Rows from block 2, named by matrix and row number. Rows with one number belong to one neuron. Each number is 200 + 30 x the weight over its row's rms, rounded and kept within 0 to 999. All counts start at 0. After the name is the row's rms in percent of the matrix's.
# u: gMLP up (value half) (model.blocks.2.mixer.u.weight, 320x160), inputs 0-159
# v: gMLP up (gate half) (model.blocks.2.mixer.v.weight, 320x160), inputs 0-159
# out: gMLP down (model.blocks.2.mixer.out.weight, 160x320, transposed), outputs 0-159
u.221,105,230,180,201,242,163,192,206,193,192,181,205,242,187,150,152,207,165,238,149,189,203,186,177,204,185,207,239,214,144,190,150,205,178,194,220,198,150,219,196,234,193,220,155,154,217,170,187,232,213,188,251,204,206,218,163,169,190,215,219,179,272,148,187,163,250,205,177,219,241,172,221,168,209,242,206,248,207,207,244,244,253,273,201,181,153,194,241,148,192,224,205,155,132,195,187,230,210,205,191,239,231,206,207,194,190,208,173,262,228,208,241,193,214,227,250,173,212,220,183,223,185,168,164,211,130,189,177,188,156,201,187,173,185,163,253,232,168,179,165,247,200,213,141,218,174,169,189,184,193,199,198,219,198,193,222,178,139,220,151,186
u.222,112,151,188,215,182,190,165,267,204,196,260,221,194,198,170,234,171,172,210,225,212,215,195,199,209,198,195,187,219,214,194,193,205,197,211,155,210,214,205,238,187,174,234,210,191,185,185,250,237,200,204,207,147,281,179,257,195,176,152,240,164,165,182,223,208,240,214,190,255,202,197,224,215,223,204,210,189,149,232,257,165,183,179,219,194,102,159,172,236,134,256,198,224,205,187,186,246,158,187,217,162,180,205,208,182,198,162,239,217,173,197,238,189,196,257,211,204,189,281,229,208,173,222,172,207,194,164,212,194,156,180,220,227,277,260,208,187,213,163,216,193,141,162,165,191,199,220,193,209,194,225,248,212,173,222,203,169,198,201,250,197
u.223,116,211,190,160,105,206,165,180,162,192,205,236,186,205,205,188,146,155,198,173,227,193,188,189,192,195,199,200,170,167,241,202,201,187,257,156,197,193,201,219,235,214,225,189,170,165,178,182,175,151,222,219,155,191,216,196,183,160,171,184,141,142,172,220,165,213,194,194,215,242,214,221,207,232,176,216,222,248,180,219,175,153,217,154,122,211,203,254,240,196,209,162,232,198,190,162,218,141,222,155,190,245,190,207,207,225,175,209,229,158,190,167,181,269,207,202,223,242,232,219,254,183,245,195,175,244,220,181,202,233,264,169,239,216,181,221,178,169,246,189,169,211,211,189,189,199,154,221,181,198,225,168,215,220,206,237,262,237,217,182,146
u.224,101,258,169,166,175,193,158,178,215,177,222,195,193,204,223,159,209,214,196,166,208,221,182,256,177,237,207,194,233,201,250,164,238,196,196,200,231,191,161,208,207,175,233,181,219,191,185,193,192,201,247,217,235,202,211,175,174,188,202,249,215,193,191,192,160,225,207,214,213,164,179,215,174,169,237,206,238,166,235,204,237,179,138,121,165,138,177,256,184,220,119,205,210,204,222,244,201,184,208,174,171,194,243,227,209,220,230,175,197,200,148,162,203,192,200,164,174,217,277,209,204,223,189,198,194,254,131,295,168,200,211,220,179,193,198,171,205,179,151,223,210,224,208,223,179,218,161,219,183,178,172,172,192,212,217,203,183,114,205,151,144
u.225,106,208,255,149,165,201,182,179,200,233,194,237,244,214,181,237,218,134,170,208,262,160,205,168,168,213,184,196,169,148,204,187,238,192,184,208,166,157,211,145,163,222,291,263,203,172,202,183,224,238,206,172,235,213,203,239,212,147,204,209,148,179,190,212,255,237,172,213,211,157,282,199,192,160,183,188,216,144,186,152,203,180,200,204,190,248,170,163,201,200,198,227,177,176,185,165,220,196,200,233,197,198,208,207,267,228,228,196,229,205,232,233,203,221,243,199,180,250,176,207,162,228,162,198,229,218,197,152,212,214,172,190,213,244,209,155,191,142,172,187,160,220,192,159,164,192,189,161,200,202,220,168,169,187,177,154,226,191,211,193,200
u.226,104,211,172,213,176,216,259,232,202,216,218,225,182,253,213,190,226,215,244,198,211,197,202,176,163,154,163,203,187,229,208,142,219,177,174,294,180,209,236,173,206,205,175,174,229,169,177,179,229,202,192,202,197,210,213,222,185,193,132,202,174,263,187,173,179,150,198,180,231,185,183,251,230,193,302,158,165,188,199,185,203,268,158,232,186,207,196,198,235,232,185,229,175,210,203,205,221,160,227,231,175,284,197,185,246,185,215,206,229,238,220,187,219,188,206,168,247,220,198,237,180,158,253,139,262,198,224,196,192,232,189,174,193,167,161,160,204,218,206,210,200,173,167,154,184,166,173,189,189,175,212,191,198,190,186,185,213,133,207,176,157
u.227,080,154,212,169,148,213,199,216,207,193,166,241,208,222,177,211,188,200,178,214,223,144,199,182,187,219,226,252,209,193,244,235,228,194,228,202,172,189,213,174,213,219,235,153,211,256,184,202,208,236,201,176,217,181,168,206,215,245,186,223,250,145,173,203,180,223,228,147,268,192,221,189,195,203,166,215,181,174,192,197,173,215,239,201,178,228,179,183,193,130,195,225,210,247,220,164,257,182,227,242,168,152,165,228,182,199,180,185,233,214,221,220,167,222,164,213,211,175,218,149,217,224,228,216,215,202,267,232,180,248,121,145,166,183,209,174,231,172,230,203,226,169,217,194,169,174,204,240,165,215,191,160,248,237,152,261,268,166,238,177,214
u.228,094,186,209,191,219,179,199,198,237,211,202,198,176,154,221,153,163,196,165,232,250,222,272,204,215,170,221,221,193,158,172,194,247,180,204,179,186,200,223,199,215,218,224,262,161,187,190,198,179,201,206,169,191,182,188,146,215,178,209,166,245,159,178,211,198,222,193,196,243,224,184,207,236,259,137,177,178,216,195,219,248,148,235,226,170,147,176,267,197,193,212,127,174,211,199,201,191,203,191,199,170,236,219,198,162,237,207,196,155,202,160,169,153,216,189,197,180,228,167,204,276,247,146,204,253,224,221,220,147,167,184,201,191,241,233,201,191,184,217,214,180,210,132,156,148,156,165,243,213,154,215,164,228,216,214,230,180,146,194,210,183
u.229,113,191,221,216,182,220,234,229,246,249,171,171,244,183,209,243,184,175,248,195,229,151,210,202,124,205,235,162,163,163,272,184,182,173,215,180,181,150,215,168,148,168,274,198,204,165,196,224,208,223,208,185,190,244,181,145,230,222,242,221,176,215,225,186,214,251,230,219,172,200,209,208,170,192,175,169,209,164,172,219,218,185,185,208,202,212,203,220,222,196,169,270,206,235,213,174,195,193,172,203,193,236,257,233,183,194,245,240,243,182,158,175,211,211,181,128,178,187,174,174,206,159,170,201,215,223,234,252,159,217,189,202,182,229,163,208,227,232,228,202,190,215,189,192,211,224,243,216,224,255,215,206,189,251,228,222,178,151,265,163,241
u.230,101,188,218,223,184,236,220,175,261,189,242,222,191,201,214,180,220,183,183,204,133,199,117,221,232,224,278,154,216,198,196,202,172,242,198,228,242,177,180,212,176,280,231,181,194,207,176,148,216,184,217,243,204,198,185,179,205,200,179,176,193,190,207,242,193,237,221,234,183,216,234,172,237,193,149,194,202,266,171,174,203,206,167,211,171,188,223,201,175,221,178,191,200,236,170,215,197,210,204,206,222,194,239,187,206,222,146,174,217,286,198,244,213,246,201,160,184,176,207,205,213,222,222,199,177,264,139,147,278,185,204,213,190,201,195,241,169,202,242,226,183,204,190,194,188,214,201,216,231,192,209,160,237,179,208,242,300,228,172,189,175
u.231,108,213,181,176,187,179,214,184,183,160,206,229,174,238,189,217,174,175,235,224,232,164,230,226,172,135,174,187,215,144,145,226,165,193,195,166,239,174,236,206,239,204,225,228,231,153,168,240,198,245,191,233,227,205,217,235,185,218,206,156,178,204,227,235,248,222,212,172,184,202,230,184,211,170,208,176,214,193,164,184,245,209,230,218,173,146,219,184,231,163,198,212,227,223,216,134,222,236,213,156,219,189,189,197,188,263,197,184,191,146,182,171,201,248,200,183,221,222,252,248,193,185,169,101,194,213,148,228,270,212,194,154,187,168,174,216,145,192,187,184,243,184,225,180,166,207,218,162,224,207,229,217,215,213,176,246,160,218,245,160,166
u.232,107,160,195,201,168,194,170,243,233,226,204,196,167,224,185,162,168,201,250,203,236,209,196,189,160,156,210,231,205,137,229,209,146,170,215,139,208,182,217,160,145,160,163,209,201,162,212,229,171,189,201,222,183,239,224,187,287,170,189,156,182,195,181,225,200,204,228,170,215,190,201,198,163,213,279,212,185,173,202,220,243,230,160,192,172,163,200,134,277,193,227,184,229,184,210,141,195,188,207,211,199,190,183,199,226,179,158,168,197,224,181,198,169,228,225,148,242,142,240,222,211,180,187,202,234,199,180,197,191,183,209,199,242,172,200,212,217,214,281,206,181,197,203,190,186,237,213,116,184,213,268,219,183,234,214,204,222,161,228,220,172
u.233,111,196,163,215,137,172,219,220,209,182,197,227,192,210,186,200,168,205,188,235,215,228,206,157,194,238,245,235,197,197,221,177,196,219,223,184,221,180,226,250,183,204,183,204,187,204,170,212,188,148,244,164,180,175,214,143,195,225,158,200,251,157,162,219,213,150,183,252,262,213,178,153,188,238,168,229,202,216,213,173,189,201,174,159,202,198,185,118,171,172,165,150,216,138,191,242,155,215,262,250,163,192,206,219,197,254,195,256,204,167,276,215,195,176,239,152,191,181,246,225,181,198,169,235,201,193,202,204,197,234,205,215,204,201,183,204,200,135,145,220,219,202,238,165,227,188,171,201,215,171,204,175,192,202,130,209,267,169,198,203,214
u.234,120,124,171,199,143,225,196,228,221,198,178,257,220,173,172,246,212,239,246,179,218,156,180,190,199,181,182,216,230,250,219,206,142,212,190,249,176,242,183,205,174,216,187,204,229,210,165,205,245,166,143,211,192,191,214,227,181,148,162,185,158,112,179,144,169,206,203,260,203,186,216,208,214,155,196,169,202,201,177,234,231,180,196,227,161,186,238,177,187,173,201,191,153,231,231,257,251,220,198,256,178,189,215,157,200,185,202,213,220,294,197,160,240,212,159,220,189,214,200,200,194,232,182,197,197,208,205,202,161,186,242,158,205,201,201,175,172,211,177,185,170,157,231,198,198,181,192,148,228,213,180,198,206,194,221,171,167,208,277,207,167
v.221,102,212,198,170,257,146,162,191,163,191,175,199,189,178,216,223,162,236,184,212,206,214,258,194,261,178,197,130,167,234,191,213,207,226,213,250,128,153,184,198,228,168,195,225,189,207,230,182,145,207,204,155,206,177,241,211,250,201,180,156,147,213,214,239,238,202,205,186,176,175,203,136,183,234,235,244,231,232,201,158,264,213,162,188,204,153,187,215,228,192,180,247,221,208,202,172,163,187,130,186,186,149,144,141,186,206,194,183,197,185,170,241,166,148,211,177,245,196,230,175,225,207,155,203,197,204,183,200,150,184,222,201,185,152,196,197,234,276,203,179,189,194,187,204,214,195,155,204,201,180,233,200,186,156,182,230,177,213,214,184,173
v.222,070,213,206,188,172,196,194,135,166,199,223,127,199,171,172,177,163,247,219,202,197,201,228,164,202,242,189,265,213,196,211,157,204,167,137,179,233,203,199,174,198,205,192,214,166,205,204,205,156,184,287,187,184,110,224,170,184,215,195,204,163,219,229,190,232,204,193,210,166,206,245,255,150,232,198,181,235,161,223,168,192,231,184,250,185,180,175,179,202,185,226,186,183,227,216,217,207,248,153,204,174,184,213,202,190,222,213,141,211,241,180,222,208,172,218,247,204,222,205,238,202,251,236,239,217,234,170,122,195,184,209,165,176,230,180,250,202,161,191,261,186,163,233,266,219,181,176,212,164,231,189,174,203,227,245,237,195,212,214,175,188
v.223,097,155,192,183,198,170,181,179,248,163,188,260,199,219,206,162,159,175,205,214,232,187,168,209,252,186,212,221,179,211,208,258,234,188,168,196,173,215,178,194,219,208,193,170,182,226,174,132,245,220,216,125,181,208,244,209,195,170,136,243,193,193,192,184,148,169,216,223,208,168,225,159,211,198,186,203,206,218,235,226,150,212,167,208,185,181,205,182,244,233,157,145,191,202,206,144,218,212,273,195,204,201,184,203,200,177,212,185,199,195,202,329,203,140,226,223,196,230,207,229,238,204,150,148,207,159,167,213,209,220,197,164,245,191,167,185,159,226,177,180,216,199,179,207,199,220,207,203,147,185,187,191,215,197,239,210,151,246,251,217,188
v.224,104,196,159,170,182,215,143,225,206,209,171,210,249,204,209,262,198,180,203,247,178,175,179,196,206,268,206,244,223,196,210,164,214,173,159,237,139,176,243,212,179,119,187,203,180,192,190,224,191,231,185,177,230,206,250,195,234,182,171,137,227,217,199,194,143,202,215,188,239,181,146,183,238,218,172,200,149,243,214,144,211,196,208,211,261,175,205,204,183,223,170,178,145,161,174,231,205,198,140,207,205,246,185,242,207,226,193,181,166,172,246,240,195,198,209,220,193,232,239,179,160,166,241,188,154,180,193,204,187,237,203,196,144,229,189,252,207,198,203,167,178,193,229,221,258,240,193,185,219,200,209,163,203,269,202,211,233,165,184,238,171
v.225,090,218,112,235,215,233,196,206,203,188,232,189,197,188,212,240,167,256,176,227,158,196,190,198,211,201,186,219,201,211,161,187,173,184,161,217,214,194,187,268,195,161,139,152,195,189,204,190,213,220,237,182,208,199,185,161,163,211,203,156,174,186,242,224,194,246,208,196,281,194,98,231,177,225,192,205,222,260,206,175,221,212,224,214,210,180,229,205,187,244,185,207,209,250,194,221,191,171,226,210,193,234,171,235,149,179,166,182,192,183,227,154,143,155,165,193,204,171,147,137,189,196,172,211,241,179,195,211,242,221,196,241,156,167,139,207,203,209,210,246,274,216,203,246,243,170,191,190,225,216,237,189,191,170,194,193,213,227,167,201,198
v.226,099,199,202,192,220,180,240,202,160,200,157,250,183,211,229,216,152,221,223,227,157,182,166,195,188,243,183,248,191,160,198,139,226,161,187,183,206,205,218,198,199,193,171,216,171,196,217,167,240,227,227,223,204,235,206,172,244,187,181,188,189,207,230,175,163,201,254,236,238,226,148,212,214,214,208,227,185,110,176,165,163,248,231,168,211,232,175,145,212,215,218,230,260,211,169,249,241,132,231,272,220,271,155,157,174,206,207,182,196,228,150,153,211,244,187,180,214,185,167,181,151,205,222,184,223,202,183,189,176,225,195,179,205,194,133,258,221,207,217,249,160,150,214,191,219,195,191,232,189,173,179,207,182,181,164,191,189,191,212,201,190
v.227,081,181,202,197,222,215,191,199,226,205,166,203,226,218,205,210,195,221,156,197,198,164,191,244,196,193,215,224,217,183,210,203,254,177,133,241,179,173,224,186,233,177,186,213,166,242,191,208,193,209,130,166,192,253,240,183,207,158,151,173,214,217,175,173,140,285,197,141,204,230,237,230,233,194,213,192,140,252,209,214,231,196,191,180,210,228,198,234,189,201,218,165,229,175,176,183,198,190,196,188,233,178,188,153,224,245,228,190,176,190,196,225,126,162,172,190,202,265,205,218,154,178,208,224,173,178,189,221,184,208,191,250,184,179,173,174,236,193,180,125,207,207,197,204,223,168,230,203,267,225,244,158,158,181,187,239,252,232,146,156,153
v.228,084,247,173,203,142,237,272,226,181,224,173,191,209,207,156,247,173,174,184,233,182,211,212,202,224,224,200,200,173,206,223,213,197,187,201,188,160,215,147,228,223,189,171,188,149,217,173,186,225,217,201,226,202,242,216,164,139,196,214,221,136,210,200,234,211,205,235,249,183,231,152,213,199,210,225,183,153,167,212,209,202,224,227,199,181,193,225,217,198,176,159,194,234,222,301,233,197,194,212,183,194,112,151,209,195,232,196,164,191,145,240,170,173,204,230,177,179,161,218,192,252,197,185,187,209,201,164,203,215,206,223,197,171,160,217,198,143,210,187,192,203,201,260,282,174,237,202,164,184,187,115,196,211,174,175,160,148,204,203,185,221
v.229,112,194,242,196,222,196,225,125,186,128,216,195,202,199,161,232,176,237,190,195,171,214,224,273,221,147,203,264,163,201,167,213,267,196,189,194,204,208,216,198,202,154,186,171,220,226,211,152,197,231,132,175,223,231,158,189,173,219,221,212,165,185,203,223,216,228,200,251,185,182,218,182,193,185,150,236,165,217,188,177,145,177,169,225,195,153,212,221,194,201,266,198,227,190,150,172,175,189,156,210,193,176,164,202,201,242,181,239,191,155,172,174,227,265,214,241,193,217,196,214,190,183,206,185,231,172,165,192,178,196,216,216,183,255,171,225,129,171,146,162,213,228,193,216,227,192,198,245,169,201,235,213,183,105,209,223,203,205,206,181,189
v.230,076,221,204,196,193,194,154,193,213,180,184,202,197,185,248,202,186,245,189,187,167,267,214,201,245,211,168,207,209,159,161,214,214,152,233,153,205,160,203,196,193,227,185,153,226,233,276,170,179,184,197,221,163,214,235,204,244,232,194,197,230,212,162,132,174,230,196,218,178,230,193,183,167,231,209,228,188,139,221,213,217,135,180,216,203,176,167,198,175,226,195,276,230,217,196,221,202,198,212,261,217,162,189,168,231,221,217,184,135,233,204,203,167,202,258,165,156,191,174,239,178,126,234,221,157,181,208,169,160,196,157,189,179,228,221,237,209,194,188,228,220,177,201,207,219,194,180,177,188,182,141,209,150,181,258,238,232,204,272,203,213
v.231,102,239,116,187,172,235,236,219,135,177,214,263,231,203,202,192,244,178,239,209,205,170,152,204,193,245,195,240,216,196,131,177,249,169,203,151,204,205,202,183,194,188,186,219,205,131,206,187,213,217,174,217,259,182,163,235,211,165,175,214,222,205,209,238,244,215,226,240,204,217,245,148,217,222,213,145,274,197,149,172,180,147,160,215,183,214,175,219,199,212,165,178,194,209,200,193,129,254,211,205,201,160,172,191,161,152,203,150,188,204,166,181,187,224,184,189,182,228,225,222,209,192,167,207,241,189,185,177,262,248,188,183,192,199,184,187,188,196,205,201,203,232,181,245,186,211,195,233,205,171,274,231,205,173,175,218,245,222,205,164,198
v.232,061,172,197,174,149,187,187,226,210,219,176,221,209,198,233,137,185,217,177,215,229,250,246,169,161,182,205,171,196,169,200,179,196,186,208,148,245,234,226,196,164,196,175,198,198,167,196,215,209,213,256,221,221,113,209,154,209,211,184,210,181,247,169,205,199,191,174,217,160,186,222,152,163,190,200,157,196,196,210,209,198,229,157,201,200,248,166,204,208,187,198,153,197,155,141,233,195,132,222,212,189,210,213,224,224,212,245,154,178,210,194,297,182,199,187,232,186,165,199,195,151,156,207,182,181,207,237,174,187,185,199,240,212,212,176,174,213,211,221,205,130,212,189,224,121,191,225,181,224,192,245,157,278,162,243,201,202,243,193,253,222
v.233,117,200,225,163,226,250,197,223,218,213,174,216,191,123,256,214,169,172,198,206,210,190,206,196,134,194,222,144,180,188,202,152,207,222,181,203,230,193,252,177,197,143,254,171,202,253,133,182,192,161,209,264,183,223,176,188,167,178,239,197,183,166,235,233,180,218,210,221,135,207,176,170,175,256,207,183,196,161,219,209,201,244,197,188,245,269,207,184,210,190,221,179,182,250,187,176,193,237,164,235,197,206,217,130,211,209,159,192,158,189,121,168,216,220,219,190,193,189,202,161,248,179,200,170,171,224,179,195,218,235,195,209,193,163,190,151,195,210,203,240,194,224,205,193,197,138,250,222,191,187,166,228,183,137,206,193,236,164,194,188,176
v.234,068,122,179,209,179,192,184,223,249,199,217,191,238,199,152,201,196,170,192,228,229,199,169,182,180,188,202,167,200,242,245,184,184,222,241,180,206,194,153,222,197,224,233,199,236,145,253,225,210,144,200,152,188,217,218,229,225,219,133,183,182,188,174,180,175,197,249,253,115,188,183,191,208,175,236,216,204,225,218,224,199,222,200,204,196,186,169,165,206,127,226,200,246,212,199,219,207,214,190,175,202,212,227,158,269,187,246,169,259,209,141,158,229,181,122,187,170,220,215,182,215,198,207,189,200,177,200,238,137,263,200,166,217,162,205,189,238,217,182,242,212,168,219,173,200,165,238,167,209,193,170,209,221,218,193,219,198,183,270,167,196
out.221,100,207,144,172,240,210,209,199,225,120,188,221,197,194,183,188,248,209,189,186,212,188,210,218,212,136,211,171,179,192,229,210,183,153,198,155,291,214,178,212,196,230,167,221,220,208,182,181,225,250,228,203,181,201,170,210,196,215,176,242,212,220,170,208,184,193,173,194,211,152,217,202,200,200,183,189,192,189,217,213,197,203,202,228,238,205,180,218,202,263,185,220,209,204,239,215,164,220,223,197,187,180,240,135,225,201,155,131,234,233,205,140,191,223,176,193,131,230,167,166,175,225,188,126,213,192,287,209,155,186,167,234,175,225,209,192,215,152,167,272,209,290,212,207,143,187,231,203,184,184,193,173,182,203,207,180,160,185,181,230,171
out.222,102,176,216,209,236,202,198,164,235,235,164,251,209,200,141,200,230,148,197,239,163,244,147,227,185,230,187,193,191,184,213,184,228,172,224,258,205,191,194,169,254,170,203,204,209,150,213,202,210,204,189,216,260,180,272,235,192,180,176,180,207,228,198,207,190,191,221,209,211,233,181,156,274,215,232,208,199,207,212,173,211,196,152,225,162,173,168,199,234,199,255,209,116,186,153,209,161,223,168,178,223,264,204,226,251,220,210,222,172,183,229,211,210,199,211,160,192,176,184,193,162,171,215,244,219,195,208,215,186,215,176,138,207,193,209,175,202,207,172,174,242,207,114,232,255,251,190,178,178,212,137,203,232,169,163,191,181,216,190,151,168
out.223,093,185,199,178,216,202,167,203,226,165,183,261,200,163,231,179,201,164,215,175,188,156,167,147,218,149,196,215,206,133,203,182,258,219,194,174,223,221,184,264,164,187,211,193,193,216,201,165,239,177,160,228,185,204,210,227,217,193,210,295,221,226,149,214,210,179,163,199,158,144,189,270,202,192,199,198,168,166,195,220,205,128,189,209,249,224,188,208,183,229,222,261,220,212,190,153,201,196,195,227,152,193,196,166,138,168,220,159,207,207,245,206,193,229,198,210,176,180,191,178,182,177,192,235,181,235,195,173,201,156,153,198,144,200,203,209,207,183,232,274,211,189,212,200,247,206,208,277,180,196,216,168,233,202,174,171,249,239,163,172,199
out.224,086,162,153,260,174,204,204,208,218,192,198,231,206,214,133,193,254,182,251,198,201,149,195,219,171,157,248,241,209,218,206,225,138,190,208,156,222,202,183,209,195,263,215,170,224,189,179,184,234,240,263,197,168,243,251,151,212,229,234,229,189,193,185,178,196,197,223,208,255,164,202,247,204,196,177,185,222,197,167,231,174,204,224,218,174,194,216,152,224,204,230,145,238,312,240,185,204,191,213,207,209,176,220,158,202,210,212,231,211,211,199,219,202,180,219,157,213,155,146,215,178,195,199,201,257,238,244,161,254,202,156,183,210,187,225,200,201,174,238,234,209,237,168,165,181,183,182,191,183,199,219,148,206,218,187,220,169,233,248,206,234
out.225,099,174,167,182,146,217,230,186,197,157,214,152,190,206,198,238,208,187,255,213,217,203,220,219,157,221,174,141,152,217,174,208,187,190,200,203,268,247,200,181,197,183,209,258,183,208,194,225,187,197,214,191,169,203,223,227,252,179,198,257,225,193,194,130,187,176,190,226,213,214,196,202,249,278,205,211,216,159,188,225,159,167,152,233,159,167,145,180,202,221,200,180,241,229,208,230,156,232,217,201,248,199,163,213,240,117,233,164,210,168,175,183,221,214,233,195,198,168,207,238,211,196,225,222,178,192,206,195,200,190,159,188,214,232,199,250,224,257,188,222,203,168,175,192,196,221,175,181,127,194,171,196,205,253,235,209,143,259,235,157,228
out.226,103,233,238,198,180,216,125,196,232,154,196,177,158,196,165,147,181,169,205,195,222,219,160,154,176,246,221,170,218,170,209,255,135,241,190,158,204,229,160,198,179,141,267,244,220,194,177,172,160,165,178,230,222,190,142,180,209,199,263,158,222,203,224,168,171,205,126,194,206,208,230,194,162,196,158,184,227,149,169,203,203,228,220,171,214,199,180,231,178,191,221,172,183,182,220,232,215,227,223,144,248,163,243,209,162,192,230,182,179,193,168,204,183,212,206,229,158,170,189,168,197,170,212,195,153,186,179,231,242,139,191,214,231,212,259,183,218,218,223,188,240,196,229,243,222,200,187,207,183,233,212,251,150,217,195,215,207,171,184,202,219
out.227,069,172,209,205,198,214,199,196,265,190,212,265,223,194,181,251,257,182,185,173,185,207,145,270,237,256,192,218,205,147,223,221,199,226,249,185,189,219,183,194,180,211,208,233,217,187,215,230,219,167,187,150,180,193,200,203,254,171,232,246,170,159,170,159,233,177,230,154,226,231,153,206,219,217,177,225,242,152,185,259,166,153,180,182,238,211,197,154,193,192,171,198,209,167,272,212,228,250,166,224,163,146,198,170,177,115,212,190,246,199,218,180,148,164,244,241,206,226,178,209,181,144,202,199,213,175,177,219,222,185,219,185,182,219,234,204,201,196,189,180,204,182,231,211,243,240,208,190,215,190,233,206,184,170,146,162,206,177,215,221,196
out.228,089,271,250,229,201,236,193,200,191,128,159,247,203,181,225,171,172,153,176,193,170,166,237,192,238,210,155,233,184,224,173,188,246,195,176,220,249,207,227,199,156,141,202,206,215,203,197,239,163,241,206,196,207,152,173,201,193,253,204,222,175,151,199,221,233,204,219,212,187,246,181,211,223,168,205,187,167,212,182,213,254,235,237,197,199,199,202,247,162,119,182,200,227,210,198,189,191,192,175,202,152,244,165,217,242,253,203,206,250,201,227,240,208,204,200,184,192,209,182,165,228,200,167,216,164,223,210,213,160,228,214,180,198,200,217,220,183,244,209,247,165,266,219,226,281,164,256,219,144,169,179,202,227,220,212,171,151,198,193,217,226
out.229,108,229,244,215,235,215,138,177,197,209,224,195,196,239,208,200,267,183,219,250,205,231,165,212,201,190,204,172,173,132,204,201,184,205,240,260,168,173,225,222,231,294,193,207,183,182,226,194,187,185,260,209,184,204,219,194,245,206,197,209,196,201,166,194,216,218,256,216,220,226,187,160,236,193,219,215,206,124,219,167,218,221,179,222,223,240,162,196,170,196,203,187,236,151,201,213,249,206,189,249,206,174,199,179,197,135,230,198,218,234,200,221,228,228,162,141,249,180,218,187,173,197,202,211,175,207,232,203,240,207,278,204,229,255,177,220,204,182,184,188,156,183,251,202,181,153,192,186,218,174,176,153,229,221,223,219,232,160,241,127,213
out.230,087,168,175,231,157,243,196,188,191,174,175,168,230,196,225,186,159,198,249,254,225,197,174,227,187,169,246,192,196,189,196,174,268,211,184,216,230,190,152,239,163,168,258,159,177,212,203,170,178,190,213,250,159,212,220,173,216,183,202,209,184,169,180,215,194,212,150,207,225,139,188,221,146,193,191,186,217,260,190,235,148,155,175,195,179,213,245,202,217,218,160,191,199,191,162,153,201,178,166,191,205,243,195,183,233,219,175,158,181,262,192,154,222,193,202,190,211,163,246,214,213,183,144,237,190,120,182,227,228,195,168,245,186,222,198,212,200,160,155,152,205,153,163,195,155,206,188,191,265,206,224,225,184,176,257,229,175,223,216,208,251
out.231,094,197,183,208,181,199,225,211,210,255,208,233,182,185,296,234,187,237,247,167,266,210,198,214,186,244,202,199,213,193,195,199,188,203,210,155,182,208,255,171,194,206,199,162,238,204,198,225,229,233,199,198,222,183,209,269,185,167,222,169,148,188,164,243,194,169,200,213,205,177,174,176,242,204,173,198,172,194,207,220,127,188,203,209,212,234,166,241,188,125,195,206,224,152,187,183,209,194,221,203,235,179,201,192,199,199,198,230,260,237,273,184,216,151,206,196,196,171,168,184,248,163,209,240,146,211,208,228,265,239,177,204,178,169,189,187,215,208,198,164,222,142,235,198,231,223,248,248,266,202,247,210,240,214,193,225,177,137,171,175,204
out.232,084,168,185,147,183,193,208,235,192,224,194,129,156,197,213,205,220,248,180,235,123,169,206,197,246,184,203,198,193,227,182,173,236,187,215,219,170,172,164,246,195,157,158,235,179,156,222,222,142,205,230,203,186,174,183,175,149,246,160,193,255,259,214,193,185,194,216,227,194,130,171,210,187,188,217,172,152,200,216,209,178,204,131,181,224,131,183,181,225,207,240,242,211,217,204,226,202,147,227,211,194,166,190,236,158,209,194,195,137,154,185,141,158,182,234,251,262,198,195,190,190,173,190,198,234,198,199,235,202,200,181,185,200,130,213,165,180,143,215,222,195,179,240,224,164,209,157,181,162,198,197,204,228,205,184,172,219,184,197,190,217
out.233,102,210,164,196,235,217,223,209,230,250,187,224,207,255,207,238,237,213,215,189,262,209,236,173,228,221,162,169,253,174,181,217,219,184,191,184,177,213,166,205,202,184,209,212,250,205,208,187,244,155,183,185,206,206,185,241,186,241,169,237,110,188,225,189,177,242,210,187,185,184,234,196,200,172,173,175,195,208,173,217,163,167,201,262,191,189,230,159,189,271,238,231,215,184,182,193,252,212,255,204,228,235,195,203,204,163,215,251,249,213,201,193,235,175,176,184,237,183,180,258,147,210,190,238,186,189,162,213,196,174,183,184,272,278,167,180,256,163,216,153,220,176,175,185,197,209,186,216,197,266,190,172,254,211,209,197,230,254,204,206,173
out.234,100,170,202,199,177,208,181,204,149,187,234,233,270,209,225,174,225,175,186,169,185,199,213,217,239,224,156,128,215,226,200,222,178,156,147,232,181,164,211,221,230,167,289,274,181,174,229,149,178,176,149,226,219,212,254,203,204,175,180,162,210,148,190,169,159,214,150,176,199,148,219,188,215,210,222,170,214,155,193,166,223,141,193,196,216,253,195,207,221,196,209,170,198,232,190,188,233,228,218,192,248,189,156,234,247,226,165,158,191,216,184,177,239,217,209,207,185,189,213,200,185,163,222,173,181,241,205,176,196,199,139,166,184,167,210,151,204,221,174,170,106,204,187,218,155,205,225,147,199,211,184,205,193,169,162,214,207,200,189,205,187